{
  "model": "multi-label image tagger",
  "norm": "batchnorm",
  "beta2": 0.99,
  "eps": 1e-06,
  "batch_size": 256,
  "final_lr_fraction": 0.01
}
Rows from block 2 of a small multi-label image tagger, named by matrix and row number. Rows with one number belong to one channel. Each number is 128 + 24 x the weight over its row's rms, rounded and kept within 0 to 255. All counts start at 0.
After each channel's rows are labels from the 100 images, of 14848, where the channel reaches its highest value: "top examples" is what is common among them. Only what is clearly more common there than usual is listed. The data: photos with spoken descriptions (Open Images, Localized Narratives). In brackets: how many of the 100.
# convs1: grouped (8 groups) 3x3 conv, stride 2 (model.blocks.2.convs.1.weight, 192x24x3x3, each kernel summed), inputs within the group 0-23
# convs2: expand pointwise conv (model.blocks.2.convs.2.weight, 384x192x1x1, transposed), outputs 0-76

convs1.158 [ 94 162 132  99 130 131 169 136 133 131 128 127 129 142  93 123 152 196 168 121 124 127 108 132]
convs2.158 [128 117 137  98 128 124 135 131 137 129 121 115 131 127 127 127 104 136 121 115  98 124 106  89 129  99 127  91 140 129 125 147 118 163 121 131 147 101 151 130 120 148 126 107 128 219 129 100 126 102 131 116 115 129 108 125 135  78 130 139 129 126 141 140 125 130  67 124 128 145 156 127 134 255 110 102 133]
top examples: text has "lights" (44)

convs1.89 [122 100 137 115 118 132  92 126 143 128 123 128 128 128 128  40 128 118 116 126 107  97 170 120]
convs2.89 [137 124 112 131  81 132 120 128 126 123 111 150 127 130 131 137 123 136  83 120 148 120 141 180 123 144 132 138 126 135 136 106 120 127  77 120 108 147 132 129 149 123 124 138 137 147 122 200 115 140 144 184 119 128 124 142 130 127  96 124 127 129  98 129 130 126 129 125 129 128 114 136 134 146 105 162 121]
top examples: text has "grass" (25)

convs1.95 [133 145 165 129  72 127  85 133 130 128 120 136 128 128 128 110 168 125 134 130 154 128 120 194]
convs2.95 [131 125 124 108  87 120 157 130 178 130  89 134 126 127 170 105 131 127 130 205 164 127 122 122 127 118 128 108 128 128 117  98  66 128 102 128 128 131  75 119   0 134 121 122 126 120 128 125 127 120 128 131 134 173 121 158 126 130 170  75 127 124  82 104 132 135 128 136 123 126 127 133 118  95 117 128 127]
top examples: text has "standing" (46); text has "holding" (35); text has "woman" (30); text has "wearing" (29)

convs1.144 [ 81 136 101 127 130 125 171 123 150 128 128 108 141 128 132 103 120 102 102 121 143 133  61  97]
convs2.144 [128 140 126  68 128 128  65 121 111 122 151 124 141 119 123  55  92 183 128 100 125 141 135 120 130 102 154 113 135 135 130 121 122 140 139 153 122 113 129 128 135 124 115 150 128 119  87 126 134 135 130 129 131 128 135 211 122 128 126 129 136 124 126 124  93 130  94 128 127 135 139 127 136 127 127 119 140]
top examples: text has "lights" (45)

convs1.160 [115 153  98  92 140  95 148  90 117 132 128  96 136 110 124 112 124 126 175 104 170 142  94 137]
convs2.160 [140 126 130 128 136 128 128 117 125 127 107 140 107 173 129 101  99 144 129 129 103 142 133  65 107 172  57 113 133 133 128 123 118 138 128 149 136 137 146 168 138 148 127 128 120 228 128 126 166 127 118 122 125 107 128 113 125 125 121 112 104 132 126 114 153 123 119 121 129 129 140 116 232 180 117 137  84]
top examples: text has "lights" (30)

convs1.86 [ 66 111 115  81 108 119 128 104  92 128  91 145 128 128 128 116 116 147 135 107 128 103 100 101]
convs2.86 [127 153 134 128 113  76  35 140 129 136  63 130 135 128  97  62 129 124 111 130 112 145 117 131 104 123 106 129 101 137 130 167 110 120  94 142 104  93 107 128 118 130  66 164 116 104 127 166 127 117 165 154 154  96  77  80 139 124 130 130 156 123 114 200 127 127 136 127 128 110 145 127 128 119 119 136 141]
top examples: text has "standing" (49); text has "people" (48); text has "holding" (35)

convs1.149 [ 69 157 104 121 128 106  97 130 119 126 128 114 101 135  96 123 121 109 132 113 120 127  61 119]
convs2.149 [128 128 120 111 114 129 100 127 105 134 154 123 145 189 129 117 119 199 172 125  93  95 137 127 137 103 125 130 119 132 144 125 129  70 140 142 128 132 132 115 117 133  94 146 129 108 103 167 167 131 198 115 139 128 156 141 133 114 134 143  83 135 128 135  80 133 123 104 127 129 133 128 124  98 120  83 122]
top examples: text has "lights" (35)

convs1.79 [132 124 124 111  59 110  65 125 113 128 129 155 128 128 128 104 131 138 101 116  99 106 108 112]
convs2.79 [128 250 105 128 119 128 126 220  82 202 105 121 132 153 124 120 159 105 117 137  77 112  77 125 113 147 132 134 127 103 128 118 125 147 124 133 136 128 122 126 127 126 138 128 138 118 185 180 106 130 127 129 124 127 125 125 128 108 131 124 148  91 116 127 102 166 133 139 138 133 127 111  61 125 123 112 135]
top examples: text has "people" (50)

convs1.81 [108 135  90 129 119  90  80  84 108 128  90 121 128 128 128 111  75 120 112 139 105 118 126 118]
convs2.81 [128 156 124 129  78 130 129 136 126 133 113  99 124 127 122 146 116 140  18 114 128 121 124 125 137 149 105 108 127 128 128 129 123 165 126 128 105 127 133 125 131 125 136 126 118 130 134 182 126 127 140 126 121 124 124 138 125 117 139 105 149 128  79 126 133 115  84 127 129 128 212 122 107 147  86 141 126]
top examples: text has "standing" (56); text has "sitting" (41); text has "holding" (41); text has "table" (32)

convs1.84 [126 146 139 111  82 126  90 124 137 128 135 156 128 128 128  82 136 120 110  74 115 105  91 158]
convs2.84 [131 155 161 135 124 121 132 130 130 140 128 140 120 125 127 154 130  99  24 129 143 138 105 126 136 145 115 121 129 123 130 126 120 129 135 127 128 131 150 134 130 122 130 129 115 151 160 127 131 117 137 139 154 130 162 167 131 129 130 130 144 132 129  98 132 104  72 134 117 141 147 113 135 135 126 120 129]
top examples: text has "standing" (57); text has "people" (53); text has "holding" (42); text has "wearing" (30)

convs1.157 [100 115 147 175  85  99 167 117 130  97 128 117 101 136  91 131 123 123 143  92 150 145 117 111]
convs2.157 [128 127 100 127 123 132 140 135 118 114 120 126 115 135 118  73 133 128 126 119  49 126 144 143 137 103 134 107 126 131 139 125 127 134 136 103 128 127 126 165 142 150 131 180 117 195  84 127 102 122 100 145 169 125 162 122 127 117 124 134 120 112 134 134 114 132 115 112 133 162 135  95 144 193  48 120 152]
top examples: text has "lights" (36)

convs1.73 [147 137 105 149 133 147 118 133 126 128 157 179 128 128 128  93 135 147 121 137 119  67  76 117]
convs2.73 [131 130 171 128 133 125 127 121 129 128 131 136 113 150  94 126 129  88 185 134 131 134 108 119 127 121 132 128 141 130 103 103 153 134 127 132 128 120 113 128  86 128 127 128  81  85 124 127 128 129 101 138 157 153 125 129 123 130 131 111  98 156 110 102 116 122 214 114 131 128 108 120 187 111 118  59 101]
top examples: text has "standing" (54); text has "people" (47); text has "holding" (41)

convs1.155 [129 136 114  76 128 124 152 144 141 128 128  98 113 110  96  90 136 128 122 126  73  76 141 120]
convs2.155 [128 120 120 153 132 129  83 122 127 114 148 125 128 125 120 170 125 169 153  75 161 129 124  43 128 140 145 121 159 183 133 136 123 130 133 121 138 114 123 114 129 130 142 122 134 165 168 151 149 131 124 190 110 225 154 127 131 149 133 130 110 148 131 128 105 151  93 110 129 113 132 140 117 124 145 130 128]
top examples: text has "table" (34); text has "lights" (25)

convs1.88 [ 83  77 117 130  71 102  86 146 111 128 126 136 128 128 128 117 150 127 137 117 140 129 164 106]
convs2.88 [120 129  80 126 147  95  92 116 124  87 132 133 130 135 133  81 140 101 125 128  94 134 125 168 127 135 136 129 125 129 122 133 125 126 130 127 121  61 126 125 125 128 139 131 131 122 141 177 138 134 128 187 154 134 112  72 130 125 138 134 131 127 138 132 142 125 145 127 160 126 128 152 109 126 145 130 138]
top examples: text has "trees" (56); text has "grass" (26)

convs1.77 [125 112 167 110  65 149 122 136 129 128 163 131 128 128 128 118 172 136 126 131 101 140 181 141]
convs2.77 [128 130 125 126 119 122 123 127 134  33  85 127 114 138 126 130 127 141 134 135  74 121  89 176 131 164 132 127 129 128 128 101 158 122 140 129 118 111 129 128 127 124 137 121 141 127 148 127 143  87 121 132 129 139 114  38  91 116 128 130 134 126 130 130 120 129 139 127 126 127 117 148 122 129 126 127  88]
top examples: text has "plants" (35)

convs1.78 [138 138 148 126  56 147  92 135 141 128 130 116 128 128 128  97 144  72 127 149 136 139 143 155]
convs2.78 [ 85  99 131 120 137 128 152 134 130 127  71 144 126 126 126 108 106 167 126 156 128 139 129  99 118 129 127 120 153 126 127 121 113 101 126 138 121 127  88 127 117 103 130 108 123 135 120 129 129 125 126 135 128 187 118 153 130 127 129 139  87 128  91 110 131 130 166 131 118 125 127 142 140 104  70 130 105]
top examples: text has "people" (49)

convs1.121 [ 91  79 121 132 105 133  86 118 123 133 102  70 115 128 117 124 130 117 128 107 125 128  76 123]
convs2.121 [132 125 124 125 135 123 126 126 106 123 136 138 131 111  86 146 126 141  75 124 142 129 128 138 178 192 131 140 116 127 129 120 140 109 133 130 130 129 125 128 124  70  94 122  89 137 120 117 153 126 123 125 137 142 128 116 137 128 115 236 138 128 152 154 103 143  90 128  95 130 130 157 152 113 130 119 126]
top examples: text has "wall" (42)

convs1.146 [109 160 104  86 121  82 131  98 141 113 128 103  77 123 123 116 123 101 149 116 133 127  98  97]
convs2.146 [128 137 153 134 128 117 151 116 137 131 131 149 128 129 134 125 121 140 185 135 128 118 135 114 123  65  23 139 129 136 129 128 121 136 118 125 191 147 129 129 159 129 127 128  85 121 126 122 144 122  83 130 125  77 124 138 129  91 126 130 102 130 134 128 137 126 126 141  88 127 127  55 103 118 119 118 122]
top examples: text has "lights" (27)

convs1.28 [128 153 133 128 114  98 136 128 128 121 109 122 125 150 133 147 151 145 128 105 154  97 123  40]
convs2.28 [124 119  93 123 143 146 126 138 200 120 131 129 140 131 107 123 111 133 156 126 134 130 161 128 128 100 155 131 117 125 123 122  94 127 114 129 124  36 116 190  33 126 130  94 127 129 130 130 126 125 131  92 149  82 147  73 132  87 117 129 104 125 130 129 149 142 132 108 109 127 117 129  60 130 137 134 102]
top examples: text has "grass" (25)

convs1.92 [114  96 126 127 100  86  96 137 109 128 125 129 128 128 128 112 140 128 121 105  94  65  80 134]
convs2.92 [128 119 129 147 114 128  85 142 115 124 128 138 119 131 119 127 152 126 136 128 113 162  47 116  96 126 157 140 127 128 128 129 131 106 135 102 118 114 121 108 129 129 128 135 150  90 170 132 133 153 129 118 133 110 130  89 125 132 123  56 134 109 108 108 135 130 128  81 166 143 120 122 129 121 136 103 113]
top examples: text has "people" (48); text has "holding" (36); text has "sitting" (34)

convs1.87 [131 174 122 124  75 120 104 125 133 128 119 124 128 128 128 118 115  92 190 126 176 140 140 119]
convs2.87 [128 128 124 131  97 148 133 121 154 128  84 137 128 126 170 127 126 129 115 129 132 130 106 120 125 112 107 126 129 129 133 119 122 128 124 133 143 137 131 119  21 125 127 128 127 120 128 137 153 148 163 169 114 122 126 191 122 115 128 110 127 128 105 121 139 108 132 130 127 128 130 115 129 130  83 158 118]
top examples: text has "standing" (46); text has "people" (44)

convs1.83 [ 92  83 159 124 122 123 140 135 132 128  97 109 128 128 128  84 154 105 107 114  84 108 170 134]
convs2.83 [128 112  87 113 122 129 130 128 152  80 132 126 126 137 140 129 107 131 128 123 129 134 173 111 114 133 169 126 124 126 122 134  88  96 131  99 138 115 125 130 129 138 128 132 128 124 137 127 144 119 129 111 122 134 127  86 125 202 126 140 136 110 140 132 124 109 124  95 121 128 129 126 122 122 103 125 129]
top examples: text has "trees" (62); text has "plants" (39)

convs1.131 [ 65 177 130 101 106  98 108 140 136 150  99  82 103 128 130 135 131 136 128 111 138 128 134 135]
convs2.131 [127 135 126 128 153 125 132 125 123 134 129 140 128 129 125 134 151 127 118 127 140 130 117 127 137 134  93 124 127  98 133 126 128 130 121 140 131 135 127 105 116 122 124 120  58 121 130 133 132 129 130 131  95 132 127 144 125 156 149 182 138 120 140 126 129 128 166 138  70 120 128 178 132 139 135 126 126]
top examples: text has "wall" (47); text has "table" (29)

convs1.164 [118 129 181 137 110  99 128 150 126 126 128 127 113 151 103 126 126 138 178 104 137 138  61 123]
convs2.164 [123 124 130 166 125 127 124 136 131 130  83 105 128 133 153 115 162 123 127 141  79 115 139 126 131 140 130 123 131 129 127 124 109 123 126 126 124 110 135 134 137 141 132 131 126 140 139 123 124 122  83 128 162 126 131  71 116 110 142 128 138 120 112 129 127 111 130 112 118 136 129  77 116 153 125 119 133]
top examples: text has "lights" (26)

convs1.91 [ 93  87 115 120 101 135 143 120 128 128 126 145 128 128 128 103 118 102 134 135 107  65 175  95]
convs2.91 [122 133 119 118 124 128 127 124 130 120 113 128 103 143 182  83  90 114 108 123 102 144 136 136 130 145 143 133 109 127 121 128  99 107 126 106 140  72 129 131 122 132 109 128 131 102 130 137 140 126 126 123 137 131 115 116 127 129 123 131 149 116 149 127  86 129 120 132 137 159 110 133 129 122 112 169 128]
top examples: text has "plants" (32); text has "grass" (26)