python train.py --horizontal_flip=true --kernel_size=3 --learning_rate=0.0039
Rows from block 8 of a small multi-label image tagger, named by matrix and row number. Rows with one number belong to one channel. Each number is 128 + 24 x the weight over its row's rms, rounded and kept within 0 to 255. All counts start at 0. Numbers have three digits each.
Before each channel's rows are labels from the 100 images, of 14848, where the channel reaches its highest value: "colour at peak" is the nearest of a few named colours to the mean colour under the peak; "strongest on" is what is common among them. Only what is clearly more common there than usual is listed. The data: photos with spoken descriptions (Open Images, Localized Narratives). In brackets: how many of the 100, against the usual share in percent.
# convs1: grouped (8 groups) 3x3 conv (model.blocks.8.convs.1.weight, 384x48x3x3, each kernel summed), inputs within the group 0-47
# convs2: expand pointwise conv (model.blocks.8.convs.2.weight, 768x384x1x1, transposed), outputs 0-85

colour at peak: cyan (41 vs 1.1)
strongest on: text has "sky" (85 vs 24.5)
convs1.376:158124158128122126138124128133128130127118128128169140128153128128128128128138128128132121127143152128135122128164130213219140128185140128168128
convs2.376:129128133132126128128130128128129119128127129128127255154131128127128167128128128129128127128128145127129128128132128128126116255128125128128128092128128128129145128128125129129128130128128128128129128128128128128123160117114128128134128163128128110128129128

colour at peak: white (26 vs 6.2)
strongest on: text has "sky" (58 vs 24.5)
convs1.370:128092132128095112130101128095128122124080128128101102082098128128128128128143128128147142116142128128124128125155118065172124128041102128133112
convs2.370:143142130134190140128057124121130082109000102119137105125127126126128141113117080121138060122116138111130112140127132125180115113131163167112126181133133124097115090131125134132129095131113128133117140126126106128116113000105127127039110130122114163128126156

colour at peak: brown (61 vs 31.7)
strongest on: text has "road" (47 vs 8); text has "car" (36 vs 2.7)
convs1.98:129122128122206069203126107102128128128132128126128133119128128125082126111151128152137128129087101130128140128128116138124097084127131128128171
convs2.98:129129135120136139126167123173137129109114112090128109133140129105128137130122082133119073131137128090125115121135128117133160141136095123108130056130138151131039126129127127124111109113122128184131176127146107081100167152129107132095177147137156125127124134

colour at peak: cyan (39 vs 1.1)
strongest on: text has "sky" (84 vs 24.5)
convs1.353:157130151128126123141127128137128136127116128127163141128152128128128128128140128128133109127139155128126112128162132194229140128193140128173130
convs2.353:129131134128126128128128128128133127128125130128127255152130127123127165128128128129128127130128141127131128128134127131127118255128127128128128110128129127129134128128122129129128130128129128128129128128128128128123165119126128128134128148128128108126129128

colour at peak: cyan (40 vs 1.1)
strongest on: text has "sky" (85 vs 24.5)
convs1.362:160135159128128122142127128133128132128118128130162140128148128128128128128138128128133119126140158128137124128162132197222144128196138128176129
convs2.362:129129134129126128128129128128129128128127129128127255145131084125113164128128128129128127129128141127129127128133128129127118255128127128128128114128129127129138128128124129129128130128128128128129128128128128128124173120096128128131128152128128114123129128

colour at peak: cyan (41 vs 1.1)
strongest on: text has "sky" (84 vs 24.5)
convs1.342:151125155128127125144125128135128134128119128128173142128162128128128128128138128128133115127151143128133124128157130203215136128197141128177128
convs2.342:129128132132127128128131128128128121128127129128127255151131128128128165128128128128128127128128141127129128137131128128127116255128126128128128110128128128128143128128128129128128129128128128128129128128128128128124166119128128128131128162129128110128129128

colour at peak: cyan (40 vs 1.1)
strongest on: text has "sky" (84 vs 24.5); text has "buildings" (27 vs 10.7)
convs1.343:163133161128127119141127128136128134127118128129159141128148128127128128128140128128134110126135162128139124128155131197219145128198140128176129
convs2.343:129129132128126128128129128128128126128127129128128255140130080124113166128128128129128127130128139128130127128134128129127120255128126128128128117128129128129131128128122129129128130128128128128129128128128128128120170121094128128131128147128128110100129128

colour at peak: cyan (40 vs 1.1)
strongest on: text has "sky" (85 vs 24.5)
convs1.371:166129154128126122142127128141128138127123128128167138128155128132128128128140128128134131126135157128137126128160131195219146128197138128177129
convs2.371:129131134129126128128129128128132125128127129128127255150131128124124172128128128129128127131128142127132127128133128130127117255128127128128128103128129128128135128128121129129128130128129128128129128128128128128124166119128128128133128151128128107127129128

colour at peak: grey (61 vs 34.9)
strongest on: text has "trees" (57 vs 27.2); text has "people" (49 vs 21.7)
convs1.145:117128128128161160128122135093136101100144167131138142085148111129103141060142108128137180119128137163130127149073128128128139129114165077128117
convs2.145:075112108109129075028120127105124102108118093128143129074128129116117129087128128127143133124128119127124120113131153127128103128041129128127125125129082066124055067106079145103123127110107128093122129124123179118000132121128087128106129136088120130121139133

colour at peak: white (31 vs 6.2)
strongest on: text has "sky" (67 vs 24.5); text has "trees" (63 vs 27.2); text has "buildings" (29 vs 10.7)
convs1.347:126156084128132126140109128159128128087019128127148151091123128128128128128092128128107150127143128128119130128074121093124118128122152128114124
convs2.347:113144113126079127116104130174127128112108123129159125152133109134138089125128130137119117103130124128160115126142094127142124134130102118109129093124127126135125117134128127133128129136139128139132132104129137131128128111127131130143114131126144082090008090

colour at peak: pink (26 vs 9.3)
strongest on: text has "sky" (51 vs 24.5)
convs1.381:124157115128150107123140128152128131085002128123150127082149128126128128128135128128123159117141125128111148128122111134112105128144126128125101
convs2.381:128130126102074129100076137151128167107095127125132128150122122162130127136137127128121128123125122118128108141127086127134124148160128127034083095124130117125134123132126126142129128128175128142125133115129133131140127123122158127148140131130195076116012112

colour at peak: cyan (48 vs 1.1)
strongest on: text has "sky" (83 vs 24.5); text has "buildings" (27 vs 10.7)
convs1.270:128159128161128215137128171152128158128089133136170128141157157094149128111136115171104070128128156128128116129135123120134130146128128128126124
convs2.270:157131128145126128128029128130137114128114129127128255151128126128126190134128129128128122128127134127133128128131127126128112194133087128128128000128128128135128128127128129153128130131128128128130128098128095128143176168127131128135132134127128053098136127

colour at peak: cyan (41 vs 1.1)
strongest on: text has "sky" (83 vs 24.5)
convs1.297:128139128125157121126126128109115125148128128126128128128187128127129112122169132122116156127141127142128130102171210208128165128128127137168144
convs2.297:128128128130129128128123128128127121128118128128127255174128120127128130127128129128128128130121144127129128128128128128125119229128122128128128101128119129128132128128128109128128136129128128128129128128128128110126185108128129128110128138128125100126128128

colour at peak: white (34 vs 6.2); pink (30 vs 9.3)
strongest on: text has "sky" (85 vs 24.5); text has "trees" (78 vs 27.2); text has "buildings" (44 vs 10.7); text has "poles" (29 vs 5.9)
convs1.364:115167084128153125131133128166128125056038128120146134063122128124128128128117128128115156120135126128109135130111118129110095128111134128124121
convs2.364:099151126123077129086112128182132176118095134083153130148132108147140127113129128121126119106129122124142115125141125117132127132128128121044115128125139126140141124131126108118110128131129128158131136128129140127116131125125139131135120131132177093122052058

colour at peak: white (40 vs 6.2)
strongest on: text has "sky" (77 vs 24.5); text has "trees" (72 vs 27.2); text has "road" (31 vs 8); text has "buildings" (31 vs 10.7)
convs1.375:119145078128163130128093128101128128066025128111116143112109128131128128127156128128100132142122140128116097129097107130108103128117138128127118
convs2.375:112141160115111101128129094164133175117129135124143119132138109131140122117127128076129115123122119121130099128133122128106132134126143126124129136126147128135191119130120101058102166135120128138115139121133134129124118118128117128125100130126145127128109126

colour at peak: black (34 vs 13.7)
strongest on: text has "sky" (82 vs 24.5); text has "trees" (70 vs 27.2); text has "water" (37 vs 7.9); text has "buildings" (29 vs 10.7)
convs1.340:115112148128098100145129128153128131122080128127106158046142128148128128128155128128157147090149127128128110133135058119142131128086160128102112
convs2.340:149131129124175173180135124104128130130036076105133121117137123123119123132111130121128081092113147133122130154145128124143131120118137148100138148119144132109090131129135132125152130139141128143109129118122129135127130061112067128109122130142119238129143126

colour at peak: cyan (40 vs 1.1)
strongest on: text has "sky" (82 vs 24.5)
convs1.302:127154128127152123126123128114120125149127128127128128128191128131128108123165128120120157128138128145128129107168213208128158128128128131170140
convs2.302:128128128130129128128124128128127122128113128128126255132128128128128142125128129128128128128117153126129128128128128128123113201128118128128128118128127128128129128128128103128128133130128128128129128128128128124126170098128129128113129135128126095128128128

colour at peak: pink (25 vs 9.3)
strongest on: text has "text" (39 vs 6.5)
convs1.16:102142128128128128128128092129224137128111087094128142139128128128203125128164084126126112091128128128128140142126149128163141128131121121128128
convs2.16:124106126067123131102134168127125122113151128108109122164107128133159128124113143104113119134072211099128087130129117168106126130128143137126132135135117150124125130143065158128118123085015128128125109138129126129141123138161140126129089128080152143121203190

colour at peak: white (31 vs 6.2)
strongest on: text has "sky" (83 vs 24.5); text has "trees" (67 vs 27.2); text has "buildings" (38 vs 10.7); text has "clouds" (32 vs 4.4)
convs1.233:133124098130128118117111100068113111111158102137090098118174117139105128120132101136122119128112128120109126124125124108140122081207083162121133
convs2.233:129124142126102137120126117146132123127098135136128125151126071127083123085126204116127127131126169124126131125130127127131133126111161139114120129126190136129120119127151120131131113158142128121148127067125160081126124129123151128149125163115130119126114080

colour at peak: white (41 vs 6.2); pink (26 vs 9.3)
strongest on: text has "trees" (88 vs 27.2); text has "sky" (83 vs 24.5); text has "buildings" (46 vs 10.7); text has "poles" (31 vs 5.9)
convs1.383:157179128128160128129175128167128130039054128123119132156124128120128128129113128128089140114129146128120095131140109133157124128121132128133119
convs2.383:132172102128066124133125127125127126095128135121147167173157009098129132121117112177118050095125127131171090100131138131077129145133128129119126120122120128124125132129124110121145126133126128134142128130137120133041151160122137131053143151136163113052118126