config.toml
train_examples = 203450
norm = "batchnorm"
depths = [2, 2, 6, 2]
avg_pool_shortcut = true
lr = 0.0039
beta2 = 0.99
grad_clip = 3.0
l1_shrink = 0.03
steps = 8800
final_lr_fraction = 0.01
weight_decay = 0.07
Rows from block 7 of a small multi-label image tagger, named by matrix and row number. Rows with one number belong to one channel. Each number is 500 + 40 x the weight over its row's rms, rounded and kept within 0 to 999. All counts start at 0. Numbers have three digits each. After the name is the row's rms in percent of the matrix's.
After each channel's rows are labels from the 100 images, of 14848, where the channel reaches its highest value: "responds to" is what is common among them; "patch colour" is the nearest of a few named colours to the mean colour under the peak. Only what is clearly more common there than usual is listed. The data: photos with spoken descriptions (Open Images, Localized Narratives).
# convs1: grouped (8 groups) 3x3 conv (model.blocks.7.convs.1.weight, 384x48x3x3, each kernel summed), inputs within the group 0-47
# convs2: expand pointwise conv (model.blocks.7.convs.2.weight, 768x384x1x1, transposed), outputs 0-127

convs1.241 126:500515500509513582409538510491461494516500464514423499500500499431527561510501501512486500487500529433450516485464373516521600500500516458496547
convs2.241 134:501511480428493411478496466507475505492497533483505497475451497491499488474531499490503503499438563600501500497538510516501502457413451491483466404458505499554486493473434556526497496500487500502508524522502534473506536501548463514505552512495515502504499488485500659483510624312479512448445502466511507492408483458464503510431495490458531500501670380501502405416448538500525507494502
responds to: text has "holding"
patch colour: black

convs1.364 037:601490416557505500579501500572476500578500562556541515500500499500500547493479499500500501481637534486509500552498500500500500499498551500474500
convs2.364 047:581568500499494500627498495500500500500500500506498439469499500638400280500499500506500492500500500502525544690646529500485500500470497500500500498498501500500524500484500500667500500500500500500500500499500500500501515502647523499500497240600500508616500500501500500497500500453500412497500500500500500500485528483500500500500500500562493500500500500500501500500500498500500500491500
responds to: text has "sky"; text has "trees"; text has "buildings"; text has "road"
patch colour: white

convs1.342 048:504513304554500500482500490454493500571500429559539500500500456500472550497480500500500492470586540507496500546500500500500500500500514500500500
convs2.342 049:590500500500500500500500500500499500500500491500500328440500500525318339500500500500500500500500500500500512616572500500500500500500581500500500500500500500500500568500500500676500500500500500500500514500467500500500500500636500500500500303608500500624500500500500500500500584352500333500500500518500500359409536500500500500497500500619500500500500514500500500500500500500500500500500
responds to: text has "sky"
patch colour: white

convs1.226 058:556500500500599500513500498504500531548500673496515500553517497516500495503502500507500564500500617513500495477497586500532500492501500496500500
convs2.226 023:500572501536549500547519533489463472546465527534501430500510537472486476493509506529518466500510496464619499511547567489542677525455492540484500417490446521498378477512498521510491498500494500485530486439498530495482465497483494491524598513501510556421497489454505513365550497458481500500502392459514523499464400567364508482513498513496515495486555516421445487536456502500508448498501
responds to: text has "sky"; text has "buildings"
patch colour: white; pink

convs1.76 088:500500500500500514528462485500489426451500479500500500592491607500500621500502500500494500454500500500608495500500500497500377500524494537500500
convs2.76 154:500497497541478499490498479508494522521499497459538482500511815580472508504515490424515495500454506496440481526474486363672502491462503451565500461498531456514502558494441520545507519539361500517496561509497501476458460540525523506478477504497511366610542459557488494544485503484558559566511492507477506433478519511496506552507496464463447487493468463500495458517501499500410483473533
responds to: text has "trees"; text has "sky"; text has "building"
patch colour: white

convs1.77 104:500500500500500577498471404500491478520500563500506500517510567500500431500517500497496500488500500500560411500500500576500416500356482522500500
convs2.77 201:495486493506485504475409527372500499489463514429540472582540957530474519501465490491565451508507497470502486503496493463631494461492490500532516462496527360503537562478497511507494518567437500481502521484497501493495435456498495510463506500482479497528500492482499506484475501484528448542503498501514498452484495504489509517409507509460502498501464503498417476440551495501468402489497
responds to: text has "trees"; text has "sky"; text has "grass"; text has "plants"
patch colour: white

convs1.21 038:500500500500413500500451500500450500500500590493500500500500563508442500482500500567500500500500500500500633500498500617500500500500486527500607
convs2.21 026:500500500505500500500779500500498500501500500460502500500500527500500500502500500500500500500500500545530509500501500500500501500500500500500500500500500501500500500468500556495500500500500500500500500500500500500500500999500500500501501500500500500500500500431500500498500500500500500500500500500500499500526500500500500500500500500469540500500500500471451500500499500500499500500500
responds to: text has "sky"; text has "trees"; text has "clouds"; text has "buildings"
patch colour: white; pink

convs1.237 070:502500500500485500490500477484500437561500516499486500468487478450500533460479544442500513500500497490500497412543698500485500526467544486500540
convs2.237 036:500500500462507459497500453481509500500500444602505362480509643793503255500500455500500500500502500491500500546509450532500500462533490521500467512466497541500501527484500500539500500500555500500500495500459500500485500470500485484517476460593500492493506500506500497425502500477500468540500555500502505500531497519500500500539524505492499500500479544498550497501470502500489478519512
responds to: text has "sky"; text has "trees"
patch colour: cyan

convs1.368 038:441498427481498500525500500511488500426500402481428499500500507500449409500500500500500465500390416499504500378500500500500500500500506500499500
convs2.368 052:572500500501500500566500500500484500500500476500500332461500500573323428500500500500500500500500500500500539609626500500500500500500524500500500500500500500500513519500500500708500500500500500500500507500500500500500500500618500500500500298571500500619500500500500500500539584426500302500500500500500500397435655500500500500500500500596500500500500500506500500500500500500500500500500
responds to: text has "trees"; text has "sky"
patch colour: white